From a checkpoint of a small image super-resolution model.
Model: 32-pixel images, norm layernorm, activation swiglu, patch size [1, 1], widths [80].
Rows from block 11, named by matrix and row number. Rows with one number belong to one neuron. Each number is 128 + 24 x the weight over its row's rms, rounded and kept within 0 to 255. All counts start at 0. After the name is the row's rms in percent of the matrix's.
# gate: MLP gate (model.blocks.11.mlp.gate.weight, 208x80), inputs 0-79
# fc1: MLP up (model.blocks.11.mlp.fc1.weight, 208x80), inputs 0-79
# fc2: MLP down (model.blocks.11.mlp.fc2.weight, 80x208, transposed), outputs 0-79
gate.102 106 [154 128 114 147 128 128 141 128 159 128  65 128 123 128 110 128 128 183 118 128 128 128 128 201 128 102  60 128 128  51 128 150 128 128 128 172 128 128 128 152 128 128 156 128 102 111 128 151 174 158 128 128  98 136  95 103 128 128 128 128 128  79 183 108 113 143 128 128 128 128 178 128 128 128 128 128 128 128 128 128]
gate.103 099 [109  62 128 168 140 149 154 128 117  51 128 128 128 138 128 128 138 128  99 128 128 187 128 128 128 128 128 128 128 128  81 128 128 128 128 135 128 128 128 128 128 128 128 118 128 128 128 153 128 128 151 128 198  48 128 197 171 128 128 128 128 102 128 117 128 128 128 128 128 128 128 183  82 128 150 128 128 128 128 128]
gate.104 090 [128 128 128  67 128 128 128 128 128 128  47  79 128 176 128 128  37 128 128 128 128 128 128 128 128 128 128 139 128 125 128 100 128 128 128 128 128 128 128 138 128 175 128 128 128 128 128 128 128 209 128 189 191 128 128 128 128 128 128 128 128 128 128 128 128 128 128 128 128 128 128 128 115 128  54 128 128 128 128 128]
gate.105 111 [128 128 128 128 128 106 128 191 105 128 128 128 128 128 128  74 128 197 128 128 128 194 178 128 125 166  78 128 128 128 128  96 128 128 128  92 128 128 128 128 128 110 128 176 148 128 128 128 128 128 128 128 151 160 128 141 128 128 153  88 128 128 128 137 128 128 128 128 128 104 181 159  96 128 128  88 128 128 177  67]
gate.106 110 [197 128 128 141  94 128 139 128 145 155  71 108 128 123 128 128 128  91 128 128 148 176 128 128 128 132 159 128 128 138  78 128 128 159 188 129 128 128 128 128 110 111 161 128 128  93 128 165 128 128 128 145 139 128  90 128 128 128 128  89 128 128 137 128 128  96 128 128 182 128 128 128 128 128  50 179 128  99 128  85]
gate.107 144 [179 145 137 128 161 128 181 128 104 128 128 104 128 159  89 130 118 109 101 128 167 128 128 128 103 128 128  83 128 122 128 158 128  93 128 128 128  82 142 128 135 128 122 200  95 128 128 167 177 128 128 190 128 128  96 128  80 128 128  72 102 128 128 128 131  90 128 128 128 119 155 128 128 128 138 128 165 128 151 128]
gate.108 103 [145 128 128 155 128 128 128 130 108  78 129 128 128 128  97  89 128 128 128 128 128 154 128 128  80 128  82 110 128 102 128 128 128 149 128 111 167 128 175 128 215 130  76 128 128 128 189 122 128 128 128 196 131 128 154 146 128 157 128 128 128 128 159 128 128  64 143 128 105 128 115 128 146 128 128 128 128 128 128 176]
gate.109 123 [128  86  94 128 122 186 128 128 144 128 128 128 130 132 128  55 117 128 128 128 157 128 128 128  56 106  78 122 128 128 165 111 101  94 115 128 128 128 109  94 187 128 101  85 150  78 128 119 177 128 127 128 128 128 135 169 110 131 128 128 162  78 128 128 128 128 128 128 128 108 128 153 128 128 128 132 115 166 128 113]
gate.110 027 [128 128 128 128 128 128 128 128 128 128 255 128 128 128 128 128 124 128 128 128 128 170 128 128 128 128 128 128 128 128 128 128 128 128 128 128 128 128 128 141 128 128 128 128 128 128 128 128 128 128 128 128 128 128 128 128 128 128 128 128 128 128 128 128 128 128 128 128 128 128 128 128 255 128 128 128 128 128 128 128]
gate.111 092 [128  27 128 128 128 128 128 128 128 128 128 128 128 128 128 128  78 128 216 128 128  80 128 128 128 128 128 128 128 128 128 128 121 128 128 128 128 128 128 128 128 193  71 128 128 128 128 128 128 128 128 118 184 128  36 128 178 128 128 128 128 128 128 128 128 162 128 128 128 128 128 128 128 128 128 128 128 128 128 144]
gate.112 087 [ 39 128 128 128 128 128 128 128 128 128 120 128 128 210 128 165 138  82 128 128 128 193 128 100 128 128 128 128 128 128 128  56 128 128 128 128 128 128 152 128 128 128 196 128 128 128 128 128 128 128 128 181 128 131 128 128 128 128 128 128 128 168 128 128 128 128 128  48 128 128 128 169 128 128 128 128 128 128 128 128]
gate.113 132 [128 147  99 128  80 128 128 115 128 128  63  96 181 184 128  84 163 106 128 128 137 128  95 128 128 118 128 137 148 165 128  94 119 128  82 128 128 128 128 109 128 128 128  58 128 129 128  99 128 149 128 206 109 128  72 170 133 128 136 128 147 128 169 128 128 128 124 128 128 128  93 128 128 124 128 128 128 128 128 128]
gate.114 103 [128 128 188 128 164  75 128 128 128 128 108 128 128  64 128 113 128 128 128 128 128 128 128 128 128 188 126 131 124 128 128 173 128 128 128 128  58 128 128 202 128 128 128 116 128 164 135  96  74 104  83 128  92 166 119 128 128  98 130 128  95  93 128 128 128 161 128 128 128 128 128  98  90 128 128 128 128 128 128 119]
gate.115 091 [128 128 128 128 128 128 128 147 128 128 128 128 128 128 128 128 128 128 128 128 128 128 128 159 128 128 128 128  83 128 174 170 136 128 128 128 213 128 128 154  83 164 146 128 128 128 128 128 128 169 128 109 128 128 128 133 128 209 128 128 198  89 128 128 128 173 128 128 183 128  54 128 128 128 128 160 128 128 128 147]
gate.116 040 [128 128 128 128 128 128 128 128 184 128   7 128 128 128 128 128 128 128 128 128 128 128 128 128 128 128 128 128 128 128 128 128 128 128 128 128 128 128 128 128 128 128 128 128 128 128 128   0 128 128 128 128 128 128 128 128 128 128 128 128 128 128 128 128 128 128 128 128 128 128 128 128 128 128 128 128 128 188 128 128]
gate.117 101 [158 128  65 128 128 128 128 128 128 128 171  89 128 128 128 169  86 149 128 128 128 128 128 128 128 128 183 128 128 128 128 128 166  72 128 128 128 128 128 128 128 128 128 165 136 128 128 128 128 128 128 128 128 128 128 128 128 128 128 128 192 128 148 128 128 128 128 128 116 128 128 128 188 228 128 128  77 128 128 193]
gate.118 118 [128 128 128 138 128 128 128  62 167 116 128  88  59  90 128  93 128 128 188 169 128 144 128 128 128 101 128 128 128 128 128  69 128 101  82 128 128 128 108 111 128 125 128  93 128 128 100 118 128 128 128 128 128 128 120 128 128 107 127  95 181 128 128 128 128 114 128 128 128 128  61  91 134  88 167 172 138 133 128 128]
gate.119 104 [169 128 128 162 128 128 128 155 167 114 110 128 192 128 128  42 128 128 128 128 128 117 128  42 128 128 105  51 128 128 128 128 128 128 128 128 128 128 128 128 128 128 153 128 128 128 128 128 128 128 128 128 117 128 128 128  41 128 128 128 128 128 128 128  98 128 128 128 128 166 128 128 128 128 128  88 128 128 128 180]
gate.120 105 [128  97  73 140 128 156 128  85  77 128  57 128 128 194 147 128 128 128 128 128 158 147 128 128 128 128 128 128 128 128 128 128 128 159 128 128 128 106 128 117 128 121  98 126 128 128 128 127 116 160  31 131 128 128 128  99 181 128 132 128 128 128 139 128  71  90 128 128 128  89 109 128 128  88 128 105 128 128 128 128]
gate.121 102 [ 81 170 128 128 128 175 148  90 128 193 128 128 128 128 128 128 128 139 128 128 150 118 128 128 128 104 128 128 128 128  57 128 155 128 146 128 191 128 182 128 128 128 128 128  75 128 128 128  97 128 128 128 128  50  87 140 128 128 128 128 128 128 128 128 124 128 128  95  93 142  60 128 137 106 128 128 128 128 143 128]
gate.122 127 [139 123 128 151 130 128 128 141 128 128 139 128 128 100 109 132 183  77 128 128 164 128 145 128 189  80 128 128 106 152 107 128 128 128 110 128  74 128 128 128 128  83 147 128 128 128  64 153 128  97 128 132 142 149 128 128  66 185 128 116  67 128 128 155 128 128 128  99 128 140 128 128  85 106 128 109 128  87 128 114]
gate.123 112 [126 128 189 128 128 192 128 128 112  90 128 128 128 128 128 128 176 132 128 128 128  92 128 128 128 105 140 179 128 128 128 128 128 128 128 128 128 128 128 128 128 175 128 128 129 128 128 128 128 128 125 128 128 128 179 128  26 128 128 128 128  72 188 139  84 128 167 128 128 128 128 128 128 128 128 128  91 149 128 176]
gate.124 102 [128 128 128 128 168 128 128 142 128 128 128 128 128 128 128 128 128 128 109 128 128 128 152 128 128 128 128 128 128 128 128 128 128  85 128 128 128 128 163  35 221 128 128 128  81 128 150  85 128 128 128 128 151 128  12 128 128 128 128 128 128 128 128 128 128 122 128 128 128 173 128 128 128 128 128 128  96 166 128 128]
gate.125 103 [128 128 118 175 117 128 146 110 128 128 128 173 128 128  98 128 128 138 128 128 128 128 128  80 128 128 128 128 128  79 128 183 143 128 128 145 185 128 128 128 128 128 128 128  87 128 128 128 128 179 128 128 128 128 101 128 128 128 128 128 182  53 128 128 128 128 133 106 178  50 192 169 128 128 128 128 128 132 128 134]
gate.126 107 [128  51 128 128 128 128 128 128 128 128 106 128 128 128 128 128 128 183 128 128 128 128 176 128 128 128 128 128 128 159  86 129  85   0 128 128 128 128 128 128 181 135 128 128 128 128 128 128 128 116 173 106 128 128 101 128 128 128 128 194 128  84 128 128 128 128 128 128 128 128 128 128 128 128 139 128 128 128 128 128]
gate.127 113 [128 114 128 128 128 128 128 217  90 119 128 128 128 128 128 128 128 128 128 128 128 107 128 128  97  99 128 128  61 128 159 128 128 104 128  79 147 128 185 128 104 128 128 144 123 128 128 159 128 116 172 128  87 137 121 128  86 107 128 128 128 140 179 174 128 128 126 128 128 128 145 134 128 128 165  73  70 128 128 163]
gate.128 109 [128 128 110 128 100 183 161 128 128 171 128 128 128 128 128 128 128 128 164 128 128 128 128 128 128 128 128 128 128 173  96 128 148   1 128 128 128 128 128 128 148  69 128 128 128 105  65 128 128 128 128 205 128 128 128 128 128 128 128  86 128 128 128 128 128 128 128 128 101 128 128 128 128 128  93 128 128 128 128 128]
gate.129 112 [128 128  82 128 123 128 128 103 128 128  82 128 182 128 128 128 180 128  87 128 142 168 128 128 128 128 128  94 128  89 128 128  78 128 128 128 128  70 128 128 128 128 156 128 128  68 128 116 128 156 128 128 103 125 170 106 128  99 128 128 128 128 197 128 128  60 128 128 128 125 128 128 128 128 179 128 128 168 154 106]
fc1.102 094 [122 128 128 128 128 128 128 128 128 128 128  98 121 128 145 128 128 128 166 128 128 128 128 128 150 170 190 128 149 128 103 102  66 128 128 128  82 128 119 128 128 229 118 128 206 128 128 128 128  86 128 128 155 141 190 128 128 128 159 128 161 128 128 128 128 128 128 128 128 128 128 128 128 128 128 128 160 190 128 128]
fc1.103 108 [128 128 128 141 128  80 128 137 128 128 128 160 128 128 128 107 110 128 128 128 128  62 128 198 128 111  88 128 128 128  63 128 128 128 128 128 190 128 128 128 128 128 100 128 128 128  50 175 128 118 128 128  79 191 128 128 122 128 128 166 128 128 122 154 128 128 113 128 163 128 143  95 128  92 128 112 128 128 116 128]
fc1.104 100 [128 128 100 128 128 130 174 128 128 128 128 195 190  69 128 128 128 128 128 128 128 128 128 145 128 219 128 122 128 128 128 128 128 128 128 140 128 151 128 128 128  91 227 128 128 128 128 128 128 128 128 128 115 128 128 128 158 128 128 128 128 128 159 128 128 128 128 128 128 208 128 128 154 163 153 128 128 128 128 128]
fc1.105 096 [128 128 118 174 128 155 155 138 128 128 128 128 168 128 128  64 128 128 128 128 128 128 128 128 152  56 128 109 128 128 128 128 128 128 128 128 172 128 128 128  89  86 117 128  81 135 128 168 187 168 129 153 124 116 128 123 128 128 128 128 128 202 128 167 128  94 128 171 157 128 128 128 175 128 128 150 128 167 128 144]
fc1.106 100 [128  73 128 128 128 128 128 103 128 128 128  94 128  78 128 128 128 128 128 142 128 156 128 128  84 185 151 128 128 128 128  97 128 170 128 128 128 128 128 128 133  99 128 128 128  53  99 183 128 128  83 116 128 128 106 128 128 128 128 128  70 166 128 174 183  98 111 128 160 128  97  94 120 128 151 128 163 128 128 109]
fc1.107 101 [128 128  95 117 128 128 128 128 128 144 129  83 128 175 128  83 128  91 128 128 174 166 128 128 128 128 128 128 128 128 132 128 128 128 128 128 128 128 146 128  75  95 128 174 128  68  92 144 128 140 128 128 109 128 101 128 128  75 128  99  82 128 128  71 128 128 128 128 128  74 126 128 128 128  35 141 128 140 128 128]
fc1.108 097 [128 128  81 126 111 128 152 141  77 155 128 128 153 128 128 128 156 128 128 128 128 120 145 128 169 128 156 157 128 128 107  85 217 128 136 128 197 128 128 107 155 128 120 128  63 128  85 128  92 128 128 128 129 128  87 128 128 128 128 147 128  82 128 129 128 128 128 128  94 128 128 128 186 128 128 128 171 128 128 128]
fc1.109 108 [128 166 207 128 165  79 128 128 127 128 144 128 128  82 128 171 159 128 157 185 101  75 128 122 128 166 128 150 128 128 128 128 128 171 150 150 100 128 128 146  76 128 131 128 128 128 140 128 128 128 133 100 128 128 128 128 128 128 128 158 128 128 128 128 128 128 128 119 128 159 128 128 128 128 148 205 128 107  68 128]
fc1.110 027 [128 128 128   0 128 128 128 128 255 128 128 128 121 128 128 176 128 128 128 128 137 128 128 128 128 128 128 128 128 128 128 128 128 128 128 128 128 128 128 128 128 128 128 128 128 128 128 128 128 128 128 128 128 128 128 128 128 128 128 128 128 128 128 128 128 128 128 128 128 128 128 128 128 128 128 128 128 128 128 128]
fc1.111 080 [128 202 128 128 128 128 105 128 128 128 128 128 128  78 164 128 179 128 128 128 128 128  69 128 128 128 128 128 128 128 128 128 128 128 128 128 128 128 128 128  90 128 189 128 200 128 128 128 128 128 128 128  69 137 255 128 109 128 128 128 128 128 128 128 128 128 128 128 128 128 128 128 128 128 128 128 128 128 128 128]
fc1.112 116 [128 180  58 105 149 128 128 128 163 128 158 128 128 128 128 128  80 128 128 128 128 149 128 128 128 128 128 128 156 115 128 128 128 128 128 128 128 169  56 160 128 217 128 128 128 128 209  79 133 128  91 128 128 128 128 128 128 128 128 128 128 128 118 128 128  81 128 128 128 103 176 128 128 151 128 128 128 128 128 128]
fc1.113 104 [106 151 128 128 161 196 128 168 128 128 177 128 128 128 128 128 123  86 128 102 128 128 147 152 179 128 128 128 128 119  44 128 116 128 170 128 188 128 128 128 176 128 128 128 128 128 128 199 128 128 128 128 100 128 128  90 178 128 128  90 112 111 128 141 128 128  88 128 128 128 128 128  99 128 128 128 128 128 128 128]
fc1.114 120 [147 120  97 128 123 126 129 128  57 169 128  97 155 152 128  78  95 128 128 128 114 174 128 117 128 128 128 157 128  95 167 128 128 128 128 128 128 128 149 128 128 115 128 128 153 157 128 128 128 129 165 128 128 128 151 146  55 128 128 162 160 128 128 128 128 105 128 184 128 128  62 186 128 160 128 122  96 152 128 106]
fc1.115 078 [128 128 128 128 128 152 128 151 128 128 128 128 128 128 128 128 128 128 112 128 128 104 128 128 128 128 128 128 115 128 166 174 128 128 128 128 128 128 128 222  52 128 128 128 128 120 128 128 128 128 101 128 128 128 128 128 128 165 128 162 128   7 128 128 128 128 181 194 128 154 128 128 128 128 128 128 128 128 128 128]
fc1.116 029 [128 128 128 128 128 128 255 128 128 128 128 128 128 255 128 128 128 128 128 128 128 128 128 128 128 128 128 128 128 128 128 128 128 128 128 128 128 128 128 128 128 128 128 128 128 128 128 128 128 128 128 128 128 128 128 128 128 128 128 128 128 128 128 128 128 128 128 128 128 128 128 128 128 128 128 128 128 128 128 128]
fc1.117 106 [175 128 121 128  67 128 128  62 108 128 127 128 128 128 128 214 128 128 160 128 128  91 128 149 128 128 128 128 128 128 128 128 203 128 128 128 128 128 128 128 128 128 128 121 128 128 128 128 128 128 128 128 128 128 128 128 128 128 128 128 223 144 128 128 128 128 128 128 109 128 128 128 178 128 168 128  57 147 128 142]
fc1.118 107 [128 128 128 128 128 128 128 128 128 128 128 128  50  77 128 128 128 128 128 173 128 128 184 128 150 116 128 128 171 128 100  95 156  47 108 128 128 128 128 119 147 128 128 128 128 128 115 122 128  96 128 163 199 148 128 128 128 128 170 128 128 125 135  91 128 113 128 128 100  80 128 163 128 128 157 179 128 149 128 128]
fc1.119 103 [128 128 128 126 131 128 128 128 128 128 128 128 128 128 149 128  60 128 128 128 110 160 109 128  40 128 128 128 128 128 133 128 128  84 152 128 128 128 128 128 128 128  50 128 128 128 128 128 128 128 128 128 128 128 128  96 128  52 128 128 118 193 134 128 128 128 128 161 128 106 128  86 128 128 171 146 128 128 170  61]
fc1.120 116 [128  66  73 153 128 128 128 128 158 128 128 128 133 128 128 128 130 128 128  69 163 128 128 128 128 128 149 128  90 130 128 128 112 128 128 128 128 120 128 128 128  61 116 139 128  78 128 128 128 179  59  77 128 128 128  95 128 128 128 128 128 137 128 128 128 127 184 103 128 128  72 128 141  90 116  92 128 118 128 174]
fc1.121 124 [128  88  81 157 128 128 128 128 128 123 127  95 128 128 148 128 128 128 128 194 128 159 128 128 149 210 101 171 128 128  82 161 128 128 128 128  77 128 128 142 143 128 128 106 128 128 170 128 128 128 128 122 128 131 106 128 128 128 173 183 128 128 174  97 147 128 104  87 128 128 133  94 128 128 128 138  96 154 128  82]
fc1.122 114 [128 127 128 128 128 128 128 128 138 128 105 128 128 128 128 145 128  67 128 128 143  32 128 128 128  83 148 159 128 138 128 147 128 128 128 128 100 128 128 161 128 189 128 128 128  66 128 163 128  97 128 128 128 128 128 128 139 128 128 105 101 128 128 128  74  99 128 112 170 134 127 128 128  58 106 106 173 114  89 120]
fc1.123 091 [128 128 146  55 112 128 128 128 128 128  80  63 128 128 128 128 128 128 128 128 128 128 128 128 128 128 128 128 128 128 128 128 128 128 196 166 166 128 128 128 128 128 153 128 128 128 128 128 128 128 128 128 128 128 128 128 128 113 128 132 128  57 128 128 128 128 128 128 128 128 128 128  28 128  64 128  84 128  63 128]
fc1.124 112 [ 95 204 128 128 128 128 141 128 128 128 150  49 128  88 128 177 128 128 128 154 128 128 128 182 128 128 128 128 128 128 128 128 107 128 175 198  74 128  73 128 130 128 151 128 128 128 128 128 129 128 128 128 128  79 118 128 128 128 128 128 128 128 128 128 128 176 128 128  56 128 128 128 128 128 128 133 128 128 128 154]
fc1.125 085 [ 95 128 242 128 128 128  91 154 128 162 128 128 128 128 158 128 128 128 128 128 128 128 128 128 128 128 128 128 128 171 128 121 128 128 128 117 128 128 128  24 128 128  95 128 120 128 168 128  97  91 128 128 156 128 156 128 128 128 193 140 128 128 128 128 128 128 128 128 128 128 128  87 128 128 128 128 128 128 128  78]
fc1.126 106 [130 128 128 128 188 128 128 128 128  85 128 128 128 128 128 128 128 128 128 128 128 128 128 128 107 128 128 155  61 128 182 128 128 128 128 128 128  99 128 128 128 179  63  72 128 128 128 128 128 128 128 128 128 128 128 128  44 128 128 128  97 128 128 128  59 111 128 128 128 128 128 128 128 105 128  42 128 128 141 128]
fc1.127 090 [153 128 128  62 128 128 128 128 198 128 128 128 128 122 128 128 128 138 122 128 128 128 128 128 128 128 138  97 107 128 143 128 128 128 128  63 128 128 128 176 142 174 128 145 128 128 165 120 128 128  86 212  60 145 128 128  74 149  84 128 128 128 165 128 128 128 179 128 134 128 128 108 150 128 128 128 128 128 128 128]
fc1.128 103 [128 183 128 128 186  66  89  83 128 128 128  87 128 201 116 128 128 128 128 114 128 128 128  93 128 128 128 128 128 128 128 128 128 128 128 128  50 128 194 128 128  86 168 128  87 128 128 128 128 128 128 128 128 112 146 128 128 128 128 128 128 128 128 128 128 143 145 101 128 195 128 128 172 128 128 128 128 128 128 128]
fc1.129 094 [128 128 111  82  98 128  57 128  69 181 128 128 187 128 128 128 114 115 128 140 128 147 128 143 128  78 106 128 128  63 128 128 128  54 128 128 128 128 128 128 128 187 128 128  52 128 128 126 128 128 128 128 128 128 128 128  71 128 128 128 128 128 128 165 128 128 128 128 128 128 128 128 128 128 128 128 128 128 115 128]
fc2.102 090 [128 128 128 128 128 128 158 128 128 138  85 128 128 151  83 130 128 128 120 204 165 191 128 128 128  60 128 128 128 128 128 128 132 128 128 128 176 128 156 128 128  80 179 128 192 128 128 128 128 128 128 175  73 128  98 128 128 128 128 115 128 128 128 128 185 128 128 128 128 128 128 128  97 124 173 128 118 128 128 128]
fc2.103 113 [120 128 128 103 151 128 128 128  90 128 128 128 128 140 128 128 128 128 169 128 128  32 128  69 128 128 128  71 128 128 128  79 128 152 117 124 145 205 128 140 128 128 128 128 200 128 128 114 128 128 128 213 128 128 128 128 128 128 128 128 128 128 128 149 128 128 128 128 128 162 128 128 128 161 128 128 128 128 128  99]
fc2.104 066 [128 128 128 128 128 128 128 128 128 128 128 128 128  77  65 128 128 128 128 128 233 128 128 128 128 128 128 128 128 128 128 139 128 150 128 128 128 128 128 128 128 128 128 128 128 128 128 128 206 128 128 128 128 128 128 128 128 128 128 128 128 128 119 100 128 128  84 128 128 128 173 128 214 128 128 128 128  30 128 128]
fc2.105 113 [103 109 153  75 128 128  90 128 139 128  95  60 128  99  97 130 128 128  76 128 144 111 128 118 128 128 128 128 128 128 125 128 128 128 120 137 146 128 128 171 128 183 118 128 134 128  61 128 114 136 166 128 128 128 128 162 128 117 138 133 181 104 131 128 156 180 151 128 125 149 147 128 116 182 166 128 182 128 103 128]
fc2.106 103 [ 67 179 128 128 128 149 128 128 167  91 128 134 128 128 102 191 128 133 128 128 109 128 128  95 128 128 128 128 113  73 128 128 128 128  89 128 163  80 128 167 165 159 128 128 128 196 128 128 128 128 128 128 163 128 136 128 128 172 146 128 145 112  86 158 128 128 113 128 115 142 128  96 128 104 155 128 120 151 103 177]
fc2.107 095 [162 128 128 128 128 128 111 109 128  65  89 128 128 154 127 128 128 128 128 156  84 128 128 128 128 128 128 128 143 128 128 128 128 128 100 164 128 128 128 128 128 128 110 128 128 128 101 128 128 128 212 128  94  72 128 165 128  46 128 128 128 128 128  78 165 148 128 150 128 128 128 167  81 128 128 128 128 128 156 186]
fc2.108 122 [128 165 162 128 155 128 103 155 128 141 128 128  97 128 111 128 128  90 136 128 126 128 128 145 150  75  92  95 138 128 128 129  80 156 102 128 111 154  76 158 124 187  91 128 128 128 104 101 128 120 128  89 145 122 138  78  63 101 122 128 120  74 128  83 128 128 128 142 128 128 128 128  97 128 128 157 155 128 135 154]
fc2.109 101 [133 128 128 137 128 107 167 128 128 181 128 163  88 104  74 128 128 201 156 128 168 128  91 128 128 128 128 128 128 155 128 128 128 128 128 128 109 128 128 128 128  90 128 152 128 128 128 115 196 128 128 148 128 128 128 128 128 103 128 149 128 184 148 128 102  91 170  99 128 128 128 128 128 149 121 128 132  86 191  82]
fc2.110 015 [128 128 128 128 128 128 128 128 128 128 128 128 128 128 128 128 128 128 128 128 128 128 128 128 128 128 128 128 128 128 128 128 128 128 128 128 128 128 128 128 128 128 128 128 128 128 128 128 128 128 128 128 128 128 128 128 128 128 128 128 128 187 128 128 128 128 128 128 128 128 128 128 128 128 128 128 128 128 128   0]
fc2.111 043 [128 128 128 128 128 128 128 128 128 255 128 128 128 128 128 128 128 128 128 128 128 128 128 128 128 128 128 128 128 128 128 175 128 128 128 128 128 128 128 128 128 128 128 128 128 128 128 128 128 128 128 128 128 128 128 128 128 128 128 128 128 128 128 128 128 128 128 128 128 128 128 128 128 242 128 128 128 128 128 128]
fc2.112 045 [128 128 128 128 128 128 128 128 128 128 128 128   0 128 128 128 128 128 128 128 128 128 128 128 128 128 128 128 128 128 128 128 128 128 128 128 128 128 128 128 128 128   0 128 128 128 128 128 128 128 128 128 128 128 128 128 128 128 128 128 128 128 128 128 128 128 128 128 128 128 128 128 128 128 128 128 128 128 128 128]
fc2.113 099 [128 128 160 128 128  76 128 128  93 128 128 128 152 130 128 185 128 128 128 128 157 128 128 128  89 128 128 128 128 128 128 128 128 128 128 128 128 128 165  72 128 119 128 128 128 116 128 102  80 128 128 128 128 117 181  94 128  89 128 128  79  97 128 128 128 194 103 128 128 192 128 128 128 128 128 128 103 164  44 128]
fc2.114 113 [128 128 128 128 128 160 128 128 128  86 128 128 127 128  87 134 128 128 150 169 154  87  82 128 106 128 128 128 173 196 128 104 169 162 128 128 128 128 128 128 128 128 103 128 128 128 128 128 109 128 128 108 163 128 142 128 232 128  72 128 109 166 164 131 102 128 151 128 176 128 128 128 128 130 128 128 155 128 128 148]
fc2.115 052 [229 128 128  45 128 128  76 128 128 128 128 128 128 128 128 128 128 128 128 128  59 128 128 128 128 128 128 128 128 128 128 128 128 128 128 128  22 128 128 102 128 128 128 128 128 128 128 128 128 128 128 128 128 128 128 136 128 128 128 128 128 225 128 128 128 128 128 128 128 128 128 128 128 128 128 128 128 128 128 128]
fc2.116 024 [128 128 128 128 128 128 128 128 128 128 128 128 128 128 128 128 128 128 128 128 128 128 128 128 128 128 128 128 128 128 128 128 128 128 128 128 128 128 128 128 128 128 128 128 128 128 128 128 128 128 128 128 128 128 128 128 128 128 128 128 128 128 128 128 128 128 128 128 128 128 128 128 128 128 128 128 128 255 128 128]
fc2.117 107 [101 128 128  58 188 128  69 128 155 128 128 128 128 129 190 128 128 128 147 153 128 128 128 128 128 128 128 128 128 128 128 106 128 128  54 128 128 186 128 128 128 169 128 128 181 128 109  87 128 128 128 128 178 128 146 128  93  92 168 128 105 128 120  72 128 128 128 128 128 128 145 128 128 128 128 128 104 111 128 128]
fc2.118 121 [113 121 128 154 128 112 128 169 119 128 159  87  48 125 183 128  89 149 142 128  98 145 128 125 138 128 147 128 128 128 128 147  71 155 175 128 128 128 128 110 128 140  50 133 128 157 128 128 187 137 128 123 128 128 128 115 163 128 128 159 128 128  66 128 138 128 128 128 128 128 128 128 128 172 146 128 119 128 128 161]
fc2.119 080 [128 128 128 128 128 128 128 128 179 128 128   8 128  67 128 128 128 108 128 128 152 128 128 128 128 128 128 128 128 128 128 147 128 128 128 128 128 128 128 128 128 128 128 128  87 128 128 178 160 128 128 237 112 128  98 165 128 116 128 128 128 128 128 128 128 128 128 128 128 192 128 128 128 128 128 128 128 128 128 128]
fc2.120 118 [133 129 112 128 156 128 133 128 153 128  85 128 101 128  99 128 128 128 146 128 130 128  61 128 128 128 128  50 163 128  94  90 135 149 128 175 163  98 128 169  76 128 128 128 162 103 121 164  83 128 128 128 128 128 128 101 140 110  94 128 132 156 128 128 128 128 187 128 128  69 128 128 159 128 128 128 157 130 127 128]
fc2.121 117 [128 128 128 151 128 139 128 143 128 128 179 128 128 118 128 128 128  95 128 128 123 128 128 128 128 128 176 128 128 128 128 149 117 197 128 173 200 128  56 128 128 128 128 128 128 128 128 120 119 174 128 153 130 175 128 128 128 147 128 128 119 128  41 128 128 128 128 128  53 128 173 128 128 128 128 128 128 101 128 128]
fc2.122 135 [148 128 148 154 144 145 101 128 128 128 171 154 148 136 128 128 165 127 141 189 108 128 111  91 128 128 145 128 114 143 128 121 128 159 138 128 148 134 102 128 162 128 128 128 199 128 106 128 137  91 117 125 137 128 128 170 110 146 128  81  76  80  84 128 128 128 128  83 210 128 113 128 111 128 128 146 128 128 128 151]
fc2.123 120 [128  92 133 128 128 128 128 128 128 103 177 128 170 128 128 128  83 128 128  62 128 128 128 128 128 183 128 128 135 135 128 128 128 128  97 128 128 128 128 128 128  58 128 212 128 112 173 128 106 128 105 128 128 128 128 128 184 128 133 128 134 201 128 158  85  92 146 128 107 128 128 128 128 128 128 128 128 128 128  97]
fc2.124 069 [128 128 128 128 128 255 128 128 128 128 188 128 128 128 186 128 128 128 128 128 143 128 128 128 128 128 128 128 128 128 128 128 128 128 128 128 128 128 128 128 128 128 128 128 128 128  85 128 128 128 128 128 128 128 128 128 128 128 128 128 128 227 128 128 128 128 128 128 128 128 128 128 128 128 128 128 128 128 128  40]
fc2.125 086 [ 62 128 128 110 128 128 157 128 128 173 128  41 128 128 111 128 128 128 128 128 183 156 135 128 128 128 128 128 128 101 128 128 128 128 128 128 176 140  57 128 128  66 128 128 128 128 115 128 161 166 128 128  82 128  70 128 128  95 128  85 128 128 128 128 128 148 128 128 128 128  97 128  94 128  97 128 128 138 128 128]
fc2.126 108 [175 128 128 128 153  72 128 128 128 128 128 141 128 128 128 128 128 128 128 128 128 128 128 128 128 128 128 128 128 128 128 128 128 128 128 128 184 128  29 172 128 128 128 128 162 128 128 162  88 139 128 128 128 128  48 160 109 128 128 128 128 128 128  51 128 128 128 128 128 128 109 128 128 128  57 128 128 156 128 164]
fc2.127 100 [152 173 128 144 128 165 128 128  76 128  76  83 135  87 126 128 128 128 114 158 128 110 128 136 128 128 128 165 181  94 128 141 128 128 128 120 165 128 128  92 128 128 128 164 128 128 107 128 128 140 128  89 181 140 128 150 173  97 150 128 107 128 148  94 128 128 128 128 128 128 128 128 151 128 128 128 128 222  91 128]
fc2.128 118 [169 131  89  97 128 128 143 128 128 119 128 128 128 128 128  76 128 128 128 128 128 109 128 112  88 128 128 128 128 128 128 128 132 128 128 128 128 211 128 128 132 113 160 128 172 128 128 128  68 128 128 234 128 128  99 128 128  99 128 128 128 166 128 197 128 128 128 128 128 128 128 128 128 128 128 128 153  84 128 163]
fc2.129 125 [128 167  91 113 128 128 121 128 128 128 102 128 162 128 174 128 128 128 105 128 117 124 128 138 128 128 128 128 128 128 128 128 151 128 111 113 135 128 128 128 128 168 128 146 128 128 128 128 110 207 128 128 157 106 163 136  57  89 128 128 128  93 192 128 128 128 128 128  69 128 128  86 128 137 217 128 153 128 110 128]